config.yaml
model: "image autoencoder"
image_size: 48
bottleneck: "plain"
downsampling_factor: 8
encoder_norm: "batchnorm"
encoder_widths: [48, 96, 192]
loss: "mse"
decoder_norm: "groupnorm"
decoder_activation: "silu"
decoder_weight_standardization: true
init: "kaiming_normal"
eps: 1e-08
precondition_frequency: 25
max_precond_dim: 512
Rows from block 9 of the encoder of a small image autoencoder, named by matrix and row number. Rows with one number belong to one channel. Each number is 128 + 32 x the weight over its row's rms, rounded and kept within 0 to 255. All counts start at 0. Numbers have three digits each.
After each channel's rows are labels from the 100 images, of 14848, where the channel reaches its highest value: "patch colour" is the nearest of a few named colours to the mean colour under the peak. Only what is clearly more common there than usual is listed. The data: aerial photos of the United States (SatlasPretrain). In brackets: how many of the 100, against the usual share in percent.
# convs1: grouped (12 groups) 3x3 conv (encoder.blocks.9.convs.1.weight, 192x16x3x3), inputs within the group 0-15, a 3x3 kernel for each
# convs2: expand pointwise conv (encoder.blocks.9.convs.2.weight, 192x192x1x1, transposed), outputs 0-191

convs1.157:107109123110106153129143142131143151130234122109115112142108139127079117149129146132151142136253147121127133120150125121058138125142139121129117123255128146136115158149130145245117138129123138167142140043134131162126132127133131114115141125131144121131139142117129105104127112132111255120109125118134136119129040132134167146113100121111131142129134136140123121123075129142140129135140117131057141122141130131126141134143124145134131
convs2.157:091180092122095117129156121048119189061082139087171122082126167086114159157107166184121110095133115139096126087139080083114122064136100147143136089122061103119155131141073119099164173145107059127069092107090096073108165112136142108180147126129132140117174144051074118137112125133147124141112149106087080110146123111144128128180099132102087144052132133123123129123146119084098138127158132116080109080128081074102167169132110142140093100126109171182113066163075130093049139112117165134070189120129165144123122078075155149152143143085080123174117122150129107093114143136102080090
patch colour: black (67 vs 1.2)

convs1.156:094119121098205137086107104151129123155044142169146144101097108139104097103112119117109138142255136127129115111144117104107143116131140130116118111231135127137121117158127106255146125160109134161111105086170154149111125132140127152122104137128134143118102053118096145111148116114121143122117120095123132138118034156124144134121120149111131113108104132118131099123120119122100112110073143138114138131132135140135128151190135115091144
convs2.156:093149061121100125121156139086140171159149144082093136135124160142139090156090147146086104157117122099026117117081116097142085105167072158156131095136038160140157138176105104127125158184165153117143108082093087122083119098112150134117151087143107115158106143101124150110142155110109050082113104108139138089141160162176130112140137132093080174082123139124105109085060161062165128095197116114083121192114135118169140121075179156120127115119135131138154118170163078115100086053106183119079159112104105129093094028108126157127120118147086099112145134200122108117120148130111082109
patch colour: black (62 vs 1.2)

convs1.15:118151105165061139126163133120141144117024127142165145119155122117239129124112129149170150113114122127114119128147163125050153139133136098067108093178093107126118133168149135255134155160136100099135078195090094135129111141143133084172133126145122105128137072117118144111116154125133039127140141138135133130162216151135134133115098123130164152136168170116107103101126120126127121121115085140119122115111090134137129108177122109108132
convs2.15:093178102120059090092124128125113132118158189066162145115115173091121103130145197157180109152128102094103168179148124121130164066101108122147126032102110096112180180148106099146164183062123136121121112137091111138116093180078121184101140113109154072127112142090108168155135150135165109113122136138153135168096138101149131109141195143153175127157173107140098205147200142099178152135063135092184097057099111088127157178136165153109134077192121157155172103117128119100104176118114162127138157121140165165122145105128145144068148127113088138106196115144117115150124125149132147191
patch colour: black (46 vs 1.2)

convs1.97:101130108126224106132115140111098141131190112118065129126124116093073110117116117151143115149100096125119119121100116126142078120125098123108120129129164132195132112102127133187145132151143134150121143000101143123121120128101093113124103110096144144121144231114134144136111153117123040130115089134140110126147210107118106114123088115144198120090114108132141122141062138117135137113171117084217121127104128125089107094222102118142062
convs2.97:134191116133149100150171129152125066154136136134081144144107093158073091114173109192128182120129087121185059144109061117124155095080156101157129105066165079084120099137096164121172082072168143142151191152104096131125137158125074106119149132118095081163148136085146095104142140121174105123153072139113142105180111169073108120176164137188139156167060109126118138161109146143120096144181145127072091132114180161105079129111104139112141127208130158124115177111165077126083074124172161090055152129133113124148081115102118111190131129116128161150150143108134201136164149094133102140
patch colour: brown (80 vs 35.7)

convs1.90:162137118129103082151183140128116150107027127126063137095063103074178106111095131116170126116229108094129135097123131123077121120127120156106144146078108184090107115132079094097133110111073114122123131111148104137109122125142144218149114137121126124140158057113089144125184139130151082127148125127127103099160127070125143115116091119114011142134132123125140154120175135146123149105118136099128165098106113080118095045148133054084114
convs2.90:175132138133121148128124111150114091147150127139107126153096153118093145120167130140105113147112116193203160134128113143135154127143181080113171106137130090083126132117112168168092112159129113082126203130190163113131073144134146134170115150146129107183116103207145087138097123149139078135160124111080125134153096135148073158062124108227142160174113139221161149090134161124098117097154172140180116174124081118145080110116133061155132161136169142094117142162136108209160134170148132164117107089121090151166176157156136121060176228145083166142120123104126118097158188109127118088
patch colour: grey (87 vs 57.3)

convs1.70:112104106100031113107111112147099113129255112142154142117149118115100125113120114129119115113072134114102125130126128104255147119113120115120131113058137132124131130103127128049112115127137127129126144120131114135125136155116134153108149127153122115148089167126106124143134152109125168085111122092123103121140123156112136130125106137123054147111106114110094113126240129117121114114138111129120155125140132139113129123147110145106121
convs2.70:107100192127137125146123116140147089117118148140144163166118113167039096156146138154110152125123057182141154222141115139151149123127066133121116118140153137056077091143146109126152133115135173056182165104131148120124173131157108176073102122154150147114079115112138150129130153161177155098137134142146122141130106094121137094115126099112119164142193141184108102127119101132112070152154118153137164126038128151096122118073143081128165118157165061116117126157132087133079129116189095124151144129131092101101073189121125011107130160106142093095127095101127111126151162159145242106
patch colour: brown (61 vs 35.7)

convs1.19:113140123128255128136120130132125176119248095152152168118129125148091142144098156136134116120109156129119127129108118121196135109151113139146129138127140142133156127130136143174158135137132158131131149253109140139157108074110102077087145114139160103152139171123139103142145120121114156105112139101133133125130255166129096131147111116122109134120123154124120136130213125156109142126134137123084116134106104150169139156088135132116131
convs2.19:138111138107128085090194081143103098072112150073159191072045164111134099102074186150149116085089127100142136083131179123143168113154155116135196092074075148148144101085170116117142111145111084088109130139148113105163112118128194135196106129178150095148173108104115084091170139140077143154157140143184149090146113139132130107134095130155147091128100096151180132133165085094165166183135163150108092088101118112135154138142080097142175165074150133135122095125149158172114116154109105103143102092177070150171177207135093121148127141173147139140136105091093141100160195094081128106
patch colour: black (30 vs 1.2)

convs1.136:126101102133177128122102106112133119132244128102138105115128113127172142116124090109108109106128104125132121174126147129059133168128155108076109139188138114084109090094106115124110120088129093143135126255119114134117092120128072131101074110082097128115114240116103119110105087117139109109130144131124121126099134087123106101096120110114040102092143086105137126130146143109134117146120119155059139147139129124115112116077119095123116
convs2.136:138188118090166115169071184146066122137164132133142121118163125119138116135104157162146113157132158116151120109099077107137135143202062121112169179095130151149105110175100124108086115097135155098141102150135084135149108111091104117134088144086127147133076090164083067097142130120138103136122131134102162138095142133122072177099115177160075151123081115112150065118150166081154094128151121124114116112148106116123160191084193150213111182169135121101086129110150043116123132193114077091106122152102175126141140149166174187098078147115128173097154149029120125159115191102115180091
patch colour: brown (91 vs 35.7)

convs1.74:129132112128066123127124123119134143107255146117111112146118139134144153157136132138097145153094152137140140135150124118255134127135107100129130132072137100140119131130126121053124133163111114115135113091121139122116124124147159196168125127129121119118159087129130115125139148139134158159161152153114113127125161126121113126123136127111089113133123109126154140127240128144141156129110118138119105137107099113166130124075129120125138
convs2.74:121112194140100163141080114138111070126108192128097190079124109163118075155106128098101171105144102153102162128138102181132082142215141117105094143160108125096095083141144095135134144122124210092164143109157111112086156120129142064049133106093163092133110130130112157116123194162130138090071133117170128121180074088137157099112129081106080123135166151129125112087106094136139142122105089147107159137099110142128135107113140150124110126121108025117123169156112093094133177111189092109126102140118104076138097157115149059061105118097138129077099134157170075151117156138161238124
patch colour: brown (69 vs 35.7)

convs1.64:128109116123255104116102108138130132132015171147117139120117111109164110099103104142114094158151082133121084146137124141072109137130108127115123132140089121099091120119129079168158134181144143097129130072134144117130122127155128205149170147176138106143134071104152118128148118144151101164160163156143140139138165099108100123115136121126170108126119099116148141110085108104115134134091090128255107113155109142169150138021132122120145
convs2.64:060156116157115162133165152158131110130105138114130079137173128109111108135121160112134063102174169079110123125136114130067097144137110106109105158106140130147062108129105105106126184173142138213118136145113087133122111056132127095121100154137106085150136226132160160130126154078112109104105167099154139138132068126133110195138100150121129108156134173177104141133156159127122159141115088111106162086148118191134131106096114164118100145093135186121212177105144207108093212110131145121140130165144142111037125129130166187067122136134153116114076242090124107136121089134121092106
patch colour: white (51 vs 0.2); pink (40 vs 3.7)

convs1.132:111135101129146091128083107102127126108124148126116143105153116124128122116115121123101128111163088103123119133123109141241146126100120132139139130076124130105116112090123130255102143134134120105141142124114119120101103082129148237123092122100125161160116123121134174126133137130122255118122125100110145110112160156124136116117121116141034143122148116107165150120109163123179126096103121129181135108108107143102110120219140142128147
convs2.132:143167117134127091109170076177182159099135105062116122111120177121220192131095144146177165088110096134142141088143158096122128143095177085075148115098192096120213139084102112124152162170104104119116168128126078160104128131151136148122113116137140188160176159079144098123150109115093167118142142149092067151146139099137113099140027129144194130151158171161136132097144099101147128144103151094089098109143105126118080172149152141086119106164119122109150095071125167127187159161127134146107131132123155135141077146192164132114191161123115129140105166174118127077200143209092113144
patch colour: white (63 vs 0.2); pink (35 vs 3.7)

convs1.78:146126162133177103117130123140098134150178142149123136115153151111117122144113143145164133152083137119159134128125136127245116132118129154147146144095120159204143105146112091048123123114100110119136105028126128109158113135120093163102138104127167131169130023114171137186191174123132215089145142103135087124112095111116088114138142143138234147133178148106119111133224087115107121097120077121112105114122091126104125094178117113125114
convs2.78:122066158078108206126165133127150118143137155123144141116071124158134061143125195094113166064132152192110114158184102129129092155149131135198095081077132133089140119106112165134157164137129235078135163174153185146139119109183171151032155129129174117105157140139086167105118151141160140103105196148145165109086126138139110131151167153157142142107136140125112132108132160171130170117138104107100154125156178058148104136137080098143144115098137054099192147161114124161189157093133166136139125156130080109142147077174129123124137112166112135120106115148128116147127116109187197184
patch colour: brown (72 vs 35.7)

convs1.59:138105124149099137128128127143095153123077070161096153128132116118048127134106153151151173123124101189142158115149134135060159176185157109097111117068143136088117115142116122196192123139159104126141131123132132162152104119131079054097108090123179164181157060106118137135156174179133069151150176163141156137149097125145100094075134084134092146072115113121163125102219146099128062138089147095126088137070147088101093127116119116072089
convs2.59:162139090095181127118181159129119114133086174141109151128139094142134102137106097138150171134154122152132155137171119210099150192134130095189150134125120128116159180107176138102197081142117155172130075081157112128131111135178165152119124105072114093158104144079107149136154068133121148171151123133055149090090086126118137117200119117175138066125096125121131167145110042151123158157124096073131130111143222123123186120055166082131157109119141162093116151117170117192126143090197149087137087100083142143126100102137158069172147139140104134117187133119080169152139098084149089137
patch colour: green (30 vs 2)

convs1.133:119154114149145107122092114130100132120251146113126112130149131166255123143135129132099124113104122121153118133113117106100139151138136111170133176026143147128137121126125157249143136121136110140105103253129110160111113110104093114139102117085113135114152098098113130103121110092125176115125121083103095106119097116095124111109153092114140091119131116135125136168013127150163130111126121135111107122111113114125133113100150110130146
convs2.133:089151158110118106142130083141123143150133112094130087122137196088122130138053167171155129116112177115199111077113105099117157115133120145157151124098053147148169142129117152121165166158154124128080083093120064120172130110116177142138088072146132123159118139054140086095145120114117128105118219120079122127058108135136125155105108113137105116115115095138135123152144114089102116109113129097162094075178110138119036184103175148115139152110123112110191134086110162086118148074126105064040108123125137123089121132092198133125100140185116179191180152068126088115182147177099124133
patch colour: black (66 vs 1.2)

convs1.2:107111147068129108109136128114105117103255083120122148109120120104065103122131113109080110124133098141152124145137117163217130117147125187210163133074107146127150101118123102099102117122121144142148130088120128154125135100123144150091146134132124110135113227125117120130121092119140255116125108113123113136128064136123127139132157135146082111118078094158139132143093128150134126129102134128161117140147157122102115120151125124152118
convs2.2:182089104135161164109147173136126123144076126107143102110132132174194177120135107089201128134114099145112111130109120140154111136176195181089145180136157110123097123160076179123177122187188087153079132110121097082057125124122117068178077129156102118145186132104135175135134230109143167093127141146121133072122119099160051160102076128142128151151179150158143094165111117142084163132134095135057117155093118163081142143163110143187095135115162130139105109095140164085175106137146099157113117108133130118181089060069096193079142146134101134079137125172128110123127109146118136113
patch colour: pink (61 vs 3.7)

convs1.176:111103106114128089142104134112126116150105098136112140140119138105066123156112134121117126123103081121131113140134137160090133145162124127099115078231190135135143118116142118086141118086127136100112114157115124104114124130124143181153115169143127110128123255122145102106140132144136051136162169143133099142144116144130133168131175135143138135146149146136133130125255101156142134115108127138212117101098131123135139188068118123113127
convs2.176:164133139139074133081127117139142075132055129079125140134129169128198106112146112114175174123180199069138124100152134106125109179116100105086128190130103142158182088161106086150121115064173130148101167111126113117107120081137125104124080106088116151101195127178066126111162082136061172128146136144129111135107165096147118121106110115140151126165087113091092062139116103137158147123095094047102152130170145114165147117108125137104126071147143119109128169114077141124171090148101107068125124083140102132052092158244058121140106108188120110086133100147096104123150095115097146138
patch colour: white (69 vs 0.2); pink (31 vs 3.7)

convs1.180:113116109072180090117110095129102115146255108157091146129137125121201108118118100142143129151133087115116132118143097131067123117143132142138127154081081123098110125135126137164116124150118145160163122050112128115102131125140116148140145117152108103114096163143110116136144173153149044174144146139154130118128041098141098113124122115118172082134101131124115118125092122129127095130135120132078097113092102144138118152176110107142060
convs2.180:055129121113103101135167147112126142122103101146117172162107106183109121138162140154092076182126092164110178150142025135137108154141110120176156111167113117127116116102163123146223176148106188076128121148180146116186130080162114150073129106159139152120119138044120138114113170151127085137148142092106140102103121158143144097112198118155095165074109182122163111140122139141122163125125154121094182147207148165163118143132131109138189112133126137186134238145130157118136104074126127177151151139141158160099119066157186127130141148121179095112191164142150099160164125098179113136
patch colour: brown (70 vs 35.7)

convs1.163:126171124143244152123165132102083108143094114109118104141121117138126135139181116146117127110077092121120133143131100181093154138191095132073139126117113123099139127095108103229112140164135138200138202241183173176157127115141115086110127100119111082109172101102129091120095114132125162143109084134100082095094133124097033108134139119095154118104089102130161121149078155126135128167111114160200129139173117108101118114101123119142131
convs2.163:090186190104099071136117094107135119112125157135093092125179091164110166098164109114071122127140107133146124138098136079154110089151160150080095168173140144092089160132075108146108193144105139105165179116140150109096108160075118103136163137121122098103112163114187129120137169109103068091045113098099113086202150139158113148102118065123105202074134100093058132120147158165148149088105140130100144123133107094119116126195170162112104058151151122180141146130066125091104155089134150131100111156114149056118104163102137107077139135109086170120141162129135090039111133173164138172
patch colour: pink (28 vs 3.7); white (27 vs 0.2)

convs1.144:140120128139255125134127128112127122116144124109097113144123125106056113121103114129131118134255135123141143109116115143061125113110118151141138117255139160110133143134134145229121107143122112138122137158144125146126136132129125069105128139115130120130139047094141134124146132133136220144128146136149137120134129103162117133137119119144129152140136118135129129117245128130127131153149127123092122143117146141134122132083137134166137
convs2.144:082163078151121129100185153124111133137127093091148130104109132188122121147105194120137125158084142131116157096106165156209154102158145146116140100181113101158178124106165098163106161126136114146088135104061128124134079099119084146143135083145077124113077071126109128155094084117127065088169129084083113134140148132141101105170137194125096137114102109096094129091069118122124084075170116103158137204155102091094126136136161141149111129136089201156111074178163164133074078110066181123106163134127105070088135080082167194070096112101164120119118109194126103104105096160138087112
patch colour: brown (60 vs 35.7); black (40 vs 1.2)

convs1.145:106158107120095135104135125091070133107074094098089098096152130128149128112129123120113147109060113112119168152113129127177168137114125116089136140004126122123149109078104097024120138111120148099153174097118118143146123099086136202117129139120126163119155034129128124129098125121104162107083087121099078128066183112128110146139123089108106096083074114124122121149236117126144092129118115121075087107142108107082108065070125124103124
convs2.145:193097093158147150150127173156182134164202135164169152128147088187141137108157149145148137101125122122096168080128198122141138099152122077137139144095144203045058165164081153177102072102115109121101168090120128134175119135171097139177171150121105112134081132210137125074160120088089168126129106094153167155101110115138096107126104102153089123118139101116170127179148147152127137067132126130134119079056153116117066166074123158151126159127082137138097176073147114139169121137138147136144098155120199087106136158114088160119109150191127171066120133123160133086187112141133115161
patch colour: grey (93 vs 57.3)

convs1.148:129138132122134110127120121152144150136152152134112156138141146142217143143142135143156131149097139125118138141134137128255139137111138119096121101028087122121100104116121127049106121106106135112135106076082120113116123120131129104143132122116105133110111210110112123101109091109121143136114110124140144134140255127117120116128131116140091121129120137121121125118076118117125113117116120135127130129141122126113133126046126116122116
convs2.148:151134140166128165076152100182165108164132144146111126122079095154127104115152144113175089095114119188099152145153150130140148140108153105103155204169130117145139168112121116109162082186109092111130114186223136101150156159136112158192133171157143124162134120139168131145119142111112138123114097161125174159120106204126103183118105116139169088160164130171167151154183103092090124175107159131122161079059110095157141084115091124127165144114131149153185181118092064139158212124152106145124088130127127053163141105131177126134143126114112132104164181138126133198150158138215200183
patch colour: grey (97 vs 57.3)

convs1.171:133137115099162115142092131109085126115140086091083086092093088106071100087097081129074122119180112114096122122103109080062109114109100134122124182068169105117107138162165137219155149177169122133128090136155113122113104133115136194136123133110088109093093214101115080092109115133108131136098137116100092092160166129102051085114101112093255093111123113097108084085093110116101101120120152128071122148147146113115112126103113129133118
convs2.171:141133203168157118121115117128091141123120113113095134116153145184116089113148089112112149129121095123092095143100103145163086123129161109160142165170136168081108238158127151145065149152097165114113161153132144143108134120111091166074148133108128124145123131186240196048123134171090140145142122094131137148150126161179163194172120112092110164135123143141149147073168165089098102080152096122076145046107115170161140139104157117108111147141137167158155163132070059178123152151179104111198120103128124104090170129152109088105185152181107114105165182145139148103166149143132115112
patch colour: green (29 vs 2)

convs1.102:126156118149229108100122112115127122126096119121094109123123123135180137133130141136136123137233117117093103129120117132169083124131115105122128125127153125147156119115129111048110105107132143161132136064119134120101160155142160160117141105119127123106108236129110136110124132118117163106121120130121134119135068092122082110090114082120255126115121091111140117117024116098103130142124119119056103134133124126148112127255115109116073
convs2.102:181151129154172118153124112167090171158119066142193135152157150101116143149154136172083141096125091149103151121146109102188194107189100127154092133132111109132097116149118159120106126121104174110091126177105122078230129189097059155128141170158144148131088100146116135143124139105130076121120127176120155166100122130154128110133153150146115176075129105171197161138122185081047147121077101140182116146129099125173169164134090119144157165136155175234132129165131075163112128166163165152150120113107140136122172120130103151134153127156135120088186118062128152081208144097157143135
patch colour: brown (68 vs 35.7)

convs1.108:165143147182230170153176174118145132126241124115137142120122123119056138116112125138102112101154108110111105109129131123076119100128128132123111149170106128098109138147134136127159144158159100087147114051083144129114129112140136073138163172180131112126114208093112092128125126126121103138136150154123116135092031154149168163068116114099175182106114100144128129110048190111094131150129129143110139175164169119143123165211102104079114
convs2.108:154119118080119133147165151124075122122118128078154162144134138196143083137161131149099141153127126098120101124093170139180147120137096156205094161149141136115158156108184129133166143050119193150117171157091123107132143159084112129097143100107146135124103120101078174112177096165141121091202090199205155180109099210137158179170150115109158118162144105132141172141112074143104150140150143111081154129137194142144193033131090156135124107167114138078144128107188129115097138129146179094180086081108140101114152114153164122081098154158140082078187109104140121144131127069126128135
patch colour: green (55 vs 2)

convs1.9:151133151082145152151090156126129113124213155111142108144134131153043143114154143112107137167214121139139139112099142121132123107085134107151121103121096122097096122120122128061138106091107116165137141091164117119105132119133157186091121116115116140126112206109129112111121125135115149163113097119121126117107169114121137117127127137125068095152104121139123138127193108161121125088124108111255175109132160106106102129255134107194145
convs2.9:134107134101129127061218104106152138141090126090161086158121167160174118127099074107142094105110173051093137117139115117091081151091209131110195196111123076125210128176141118142098109106125091126092100101124141155111144125153089163153134088122087145163137187206079147119195093102080213095142224152141079150156116122097102137134110118075122145109134121136193105091139101164141161140123125087116146141119154096170183100123152138073121113157175125103151173130135116118171130135118088100111092154098119107138106124100109136132119143119092116158152172143091118126181095160084132124
patch colour: white (60 vs 0.2); pink (39 vs 3.7)

convs1.22:116111106141248123126132133135115119120185172145137136124127139102078143154134142146143163120104106165174150137134132078229122137110146094175126131135126118175123141111150143247166126115139127146150088088140110113132118158119126071084139154126134169132151093107128194127097114125147128122108121129141123142103255114148136159107096142120099163141106124136126146132255140150152168137140139160061107122142106128157136133140125117096130
convs2.22:131090113106123113100123115132094124125129135034147138125109122137103151173128096110073136121134162180098133111159126104123205138148108096119136119126066136161205105114191116115177157070087109118073160108073105127105122183115141133146127057114116133105143070106128112080131110147126094189175128145135140170107080095139134093191122139158144084139118080156091149085113062107161138154212085126133055142080111117090162122109112158117176141112135104135135129129165192161074126201110095123181094110160105070178089141113095137144104185181133152157142079154108129118145181125139155086
patch colour: black (34 vs 1.2)

convs1.174:135137101120086121128118118151120130153096099133142130131123147112172144130146146120124125117131128107134124138134141119000145130118151135135152132015113139149147126143130110234123122122130140146103141151122137125112144130130131025111135109119140136122141162126138140153132121118118255132141140147131111151134064145154153167133121141122085149125147144105133118132175164133139140117113130128146126106134123115118127115078137136132127
convs2.174:143106089153151134101054147168113134116151111143145113123192153079127107110137128104154134091250122111101110133141183049123111134116105103090081146199134106069101103119128094143124125199089139104074059098128105154144091156097137096064141109102073144126092074118086103102079127128103108189095117127164166170137142125138148113125146101121126133135145127072095122114110097136119125102121121115090150178059089114119132124164107100146127142106117094154120107094089088154119140110153142112178081170131088147097173100063117138128080132159134068066094103123144057077128140081145204124
patch colour: brown (60 vs 35.7)