{
  "encoder_arch": "regnet",
  "model": "image autoencoder",
  "dataset": "aerial photos of the United States (SatlasPretrain)",
  "train_examples": 101725,
  "image_size": 48,
  "crop_scale_min": 1,
  "horizontal_flip": true,
  "translate": 0.12,
  "bottleneck": "plain",
  "downsampling_factor": 8,
  "encoder_norm": "batchnorm",
  "encoder_activation": "mish",
  "encoder_channel_attention": "se",
  "encoder_depths": [4, 4, 4],
  "encoder_kernel_size": 3,
  "encoder_stem": "single",
  "encoder_widths": [48, 96, 192],
  "loss": "mse",
  "latent_channels": 32,
  "decoder_norm": "groupnorm",
  "decoder_activation": "silu",
  "decoder_weight_standardization": true,
  "decoder_widths": [64, 64, 128, 256],
  "decoder_blocks_per_level": 1,
  "decoder_block": "basic",
  "decoder_attention": true,
  "decoder_upsampling": "pixel_shuffle",
  "init": "kaiming_normal",
  "residual_init": "none",
  "optimizer": "soap",
  "beta2": 0.999,
  "lr": 0.0031,
  "beta1": 0.9,
  "shampoo_beta": 0.95,
  "eps": 1e-08,
  "precondition_frequency": 25,
  "max_precond_dim": 512,
  "merge_dims": true,
  "one_sided": false,
  "adamw_lr_other_params": 0.0019,
  "steps": 4900,
  "batch_size": 512,
  "epochs": 24.7,
  "lr_schedule": "cosine_restarts",
  "final_lr_fraction": 0.05,
  "warmup_steps": 240,
  "weight_decay": 0.2,
  "adamw_weight_decay_other_params": 0.01
}
Rows from block 7 of the encoder of a small image autoencoder, named by matrix and row number. Rows with one number belong to one channel. Each number is 500 + 50 x the weight over its row's rms, rounded and kept within 0 to 999. All counts start at 0. Numbers have three digits each.
After each channel's rows are labels from the 100 images, of 14848, where the channel reaches its highest value: "place" is the part of the image that holds the peak; "responds to" is what is common among them. Only what is clearly more common there than usual is listed. The data: aerial photos of the United States (SatlasPretrain).
# convs1: grouped (6 groups) 3x3 conv (encoder.blocks.7.convs.1.weight, 96x16x3x3, each kernel summed), inputs within the group 0-15
# convs2: expand pointwise conv (encoder.blocks.7.convs.2.weight, 96x96x1x1, transposed), outputs 0-95

convs1.18:515524490467436478434474541475394524599492567497
convs2.18:545553387541471481550436479448546468510514521474507488464561420529610580454465535411642614451475526529519578543489502496508521465561503550504392423444526465560492502536430458557431521479463516562507540450519554550427507573484425526558483467472576569492445520528519546479443516508505430505
place: top left
responds to: building

convs1.65:612507600498485512550515452472447535478440511444
convs2.65:505477501446558510578517542495521459540518479543572487490503530461580537517460527554541538486538466533446488506413448492503551455516545601438540535487522573450460513561572463529505464583546465533436447465522587480663489513509578566507458420486503402609490562585491475512525509497574530627
place: bottom right
responds to: building

convs1.29:443487448482549430483518611507472455543469548573
convs2.29:495535551510491440465482540483584548538477536470519516441498450509475503433520469657467558498470580653563537437578480543488559534534529450432468508646562518464511480440494538523422575544431554515553609548494458497498459478471554475522481521496532527495496473461454588439470526546473430458
place: bottom right
responds to: building

convs1.82:523564463569482532547433591448533566512433514509
convs2.82:512477459471462448546553519488544651436458537468534690430543487535523442500486465529505536540553494454564430500497524464466497544499541548468529463545460539525474579456512497518519526518472597394509615475458555476493538438468422554444416496505559460501576438561493507523521510592504518547
place: bottom right
responds to: building

convs1.32:496481464476502497445603537445602464423542488514
convs2.32:582493456467503545509480492516521544522468544553464418560495473486577607596504570473513516548512485606503471603496479471515524560481525563544497545409521429506501459558420425421578473509460523525487421504445528549473523521615499592563558540556436592579517599539460552473482463466484506507
place: bottom right
responds to: building

convs1.42:512521537505569513515485488622511489495570600451
convs2.42:560471446489404548597547558463492515419520460503441496482395438534479504376517517523439470521476495472455512475610507491487632431511474539516436502489525580534461390459488498485441503474469445425533440441502498471384478524510614435502547568426491466502436486521480478533485472491558429484
place: top right
responds to: building

convs1.51:480591504546478507493527409421594513495467454532
convs2.51:547545486532480405455557551481540638510518523516513559396494481463460499526529492563547509577531476445559529551642512517556637434464598464462464622477528544441482478510564458475606542526513472545499550555537480558484462490451503442538493487447474550478544525491588516520477493447508553523
place: bottom left
responds to: building

convs1.53:573489526538601539483454454456554469515563473574
convs2.53:459538532485538391503437601487583591561567510521450487544529495508549396445504470576544488505550551485526478506533416518482550477449490539440519477661499522477547517509447554531494574437508501500574565573400546458518485482444479496632434549486541540523487506572459565481458501517474473439
place: bottom right
responds to: building

convs1.50:402530606522560467442535464509533475548479451479
convs2.50:507491403482447480485486563479547536478557612475520472420559512485530442581527474458422525562562480626526470545410469504530517550525497481435512433544495482536351449513575627483449568566575586513519514556531452517619508517553411472543521531528465509521502482511515478507472529540483507501
place: top right
responds to: building

convs1.9:563499608458552490489478544518508500611455452483
convs2.9:447555561468484512490510627509605489541558411576516510537391449507516570404502527554525582459431548535466447518515469491545524481553462510494507529479489514561499498429469502496456401654456479574549524508441568502535466487465507481574497500455506443582495476538536582516526558463492452613
place: top right
responds to: building

convs1.87:550481584560464448512555422449577471480464547495
convs2.87:533559379607425577594427510529485486464559564495528542598522490474489517511539529496465462473491498494522492556434454531570466508467543513510487492492446555579532535510481531471491560493476611516474457601552519468541606480564536479516602471576569506437469603568478494482493447431561563567
place: top right
responds to: building

convs1.90:492554427499577427551424533584533492470499535478
convs2.90:537480580459578555507530490541553557526487521476553493548439543511540510569547514526512573549450565598527572476434521564486490601482490504447535580493489424451417474546446554455602515538518518515438375491461484488507460583520549555535501507412528600554558597588466531568508493526448533499
place: bottom right
responds to: building

convs1.74:500440583515496467479573446516541482617541458498
convs2.74:484524501461517472526446485625489525592592499578473487541443438543425445433529520587569541489445494425576513508536494578517461517575475455496561522500509564436594501478508565479611543548540495452483477490581508468571536491461456487543449452459492497531577477482513492588512484476645594493
place: top left
responds to: building

convs1.39:438525576569411532461502539468531498487447467583
convs2.39:556493531480582469488575531434419509544487465482497428534517512492590642490494577502622510492509550518464444427492584514443545472449565650545494496464569447490488595599527473542524436492485456495534508482475607499473510539491530502493464584479440552537512532476532551531494521474517605548
place: bottom right
responds to: building

convs1.76:556476408454448500449511505516397467458547515564
convs2.76:494700513467508389444548497543430463388529431478512507479499607513467484536479545445444489528639471473427440489454489535485428448498510485499440507476500493631484428465482463480517495445485480514568486481460492527474527538471400459403456490541466461508481524458489500513505563531420472500
place: top left
responds to: building

convs1.79:476420556521603539528453481445484530440452520442
convs2.79:406511464487551511540429466477555566499504565492457435501514442453515473460484525472517446490476452488544574514475515565522488551535485560516485527513389545454632494506457443452503516523527451514451577447565485551532433422431434506478480465549656580526496555575419464468554372498548450525
place: top right
responds to: building

convs1.54:459563458527521452486618476512560560520457437471
convs2.54:541463510468489448660546464505536504460543530519439484489513473538573530518514554561477488506514467592489557576471444482509599462449536524421448501521545560541450438494530541505461503480506538518480399488559489696517508487571559453608521459456566494467528584475411567478510503499537502472
place: bottom left
responds to: building

convs1.85:602438518550517388532519490523492444484548507451
convs2.85:480500369542486525519408529500575497557526472571493521508479486519517485510476469453498433521555484503500470516440483567530480520541516565539523353587482612548493542513462453536451566444473528526483532591550586475505578459556454533451545476629484494536496489598523510483525568475454496646
place: top right
responds to: building

convs1.58:578559454543549441433487450545528484526442462569
convs2.58:462436485566518555556562465512548559524477435505475527477487528436510472419518522505584499558454538451535493546538534491544602510520500590436433538465501462421490465432380514515630484439512519523486524526472529584567541518455530417529490459414516606515549523563441567471390486408533526519
place: bottom left
responds to: building

convs1.44:467514576582451443460486559489571548415499522509
convs2.44:464542472496449406518518510599534494604617595462493523524524464485538471532472623591555570484522501551486499541502523552443435553474495534519523429510477570524457539519616518539495499517514461586537457497465631462519588554463505488431501464491504500556491476547450481540580500584601476540
place: bottom right
responds to: building

convs1.24:570479545535456615487495442459530542474532450435
convs2.24:548558470457472561548508458476469454468532510478467480492470547430585539513580519472544482404447420489464489524473436485474470482541462512624575489446418558465557514571523484477494414510586538477456456483654499558495581462426470445507539485632517459475490606491531471497572479426488474494
place: top right
responds to: building

convs1.23:455529460428582451490546502456458464429501588533
convs2.23:582504600400517557427539516510494500464447475548571565397492577508469490465467565449461582517517569558474530605526502454588492545481510488489470516458511380445424474492473527560662451510525489560491417507483461501512424492516471556545497435463502542499555438595533504528487476543502545474
place: top left
responds to: building

convs1.31:566587591521501508430453504585507467521492465456
convs2.31:438408497481437464494493506566526562576401400465440454581459429541497601507587508502524465562582491504517435496448594519477531454508533588502458449538560540470398542458528555437434503553480500408492436466483462523578499502464528554501456531498434501604457458507568507477515588481459528495
place: bottom right
responds to: building

convs1.37:493578477510424549445411493568540501513441563515
convs2.37:505463560462514427545612556510406521497493491503526511473498467555464546526554449588564544452559577552535427479491561627509548548499577596450550447525476616550520437529617561551469496472606532475470510475464517539476520468520546523486503526534485455498477523484515527448498484460499648552
place: top right
responds to: building

convs1.57:580531493534609469542532505473452603491503487543
convs2.57:504468504466489441490513467526548551502459506479540463496511434574548575419475551568566541491508511521576575490513515560494541541627533481497475462486491524529557500450568400443414567535394463440527477552563517482482393470549583442430622520520563485486515586433461578468436535463556496483
place: bottom right
responds to: building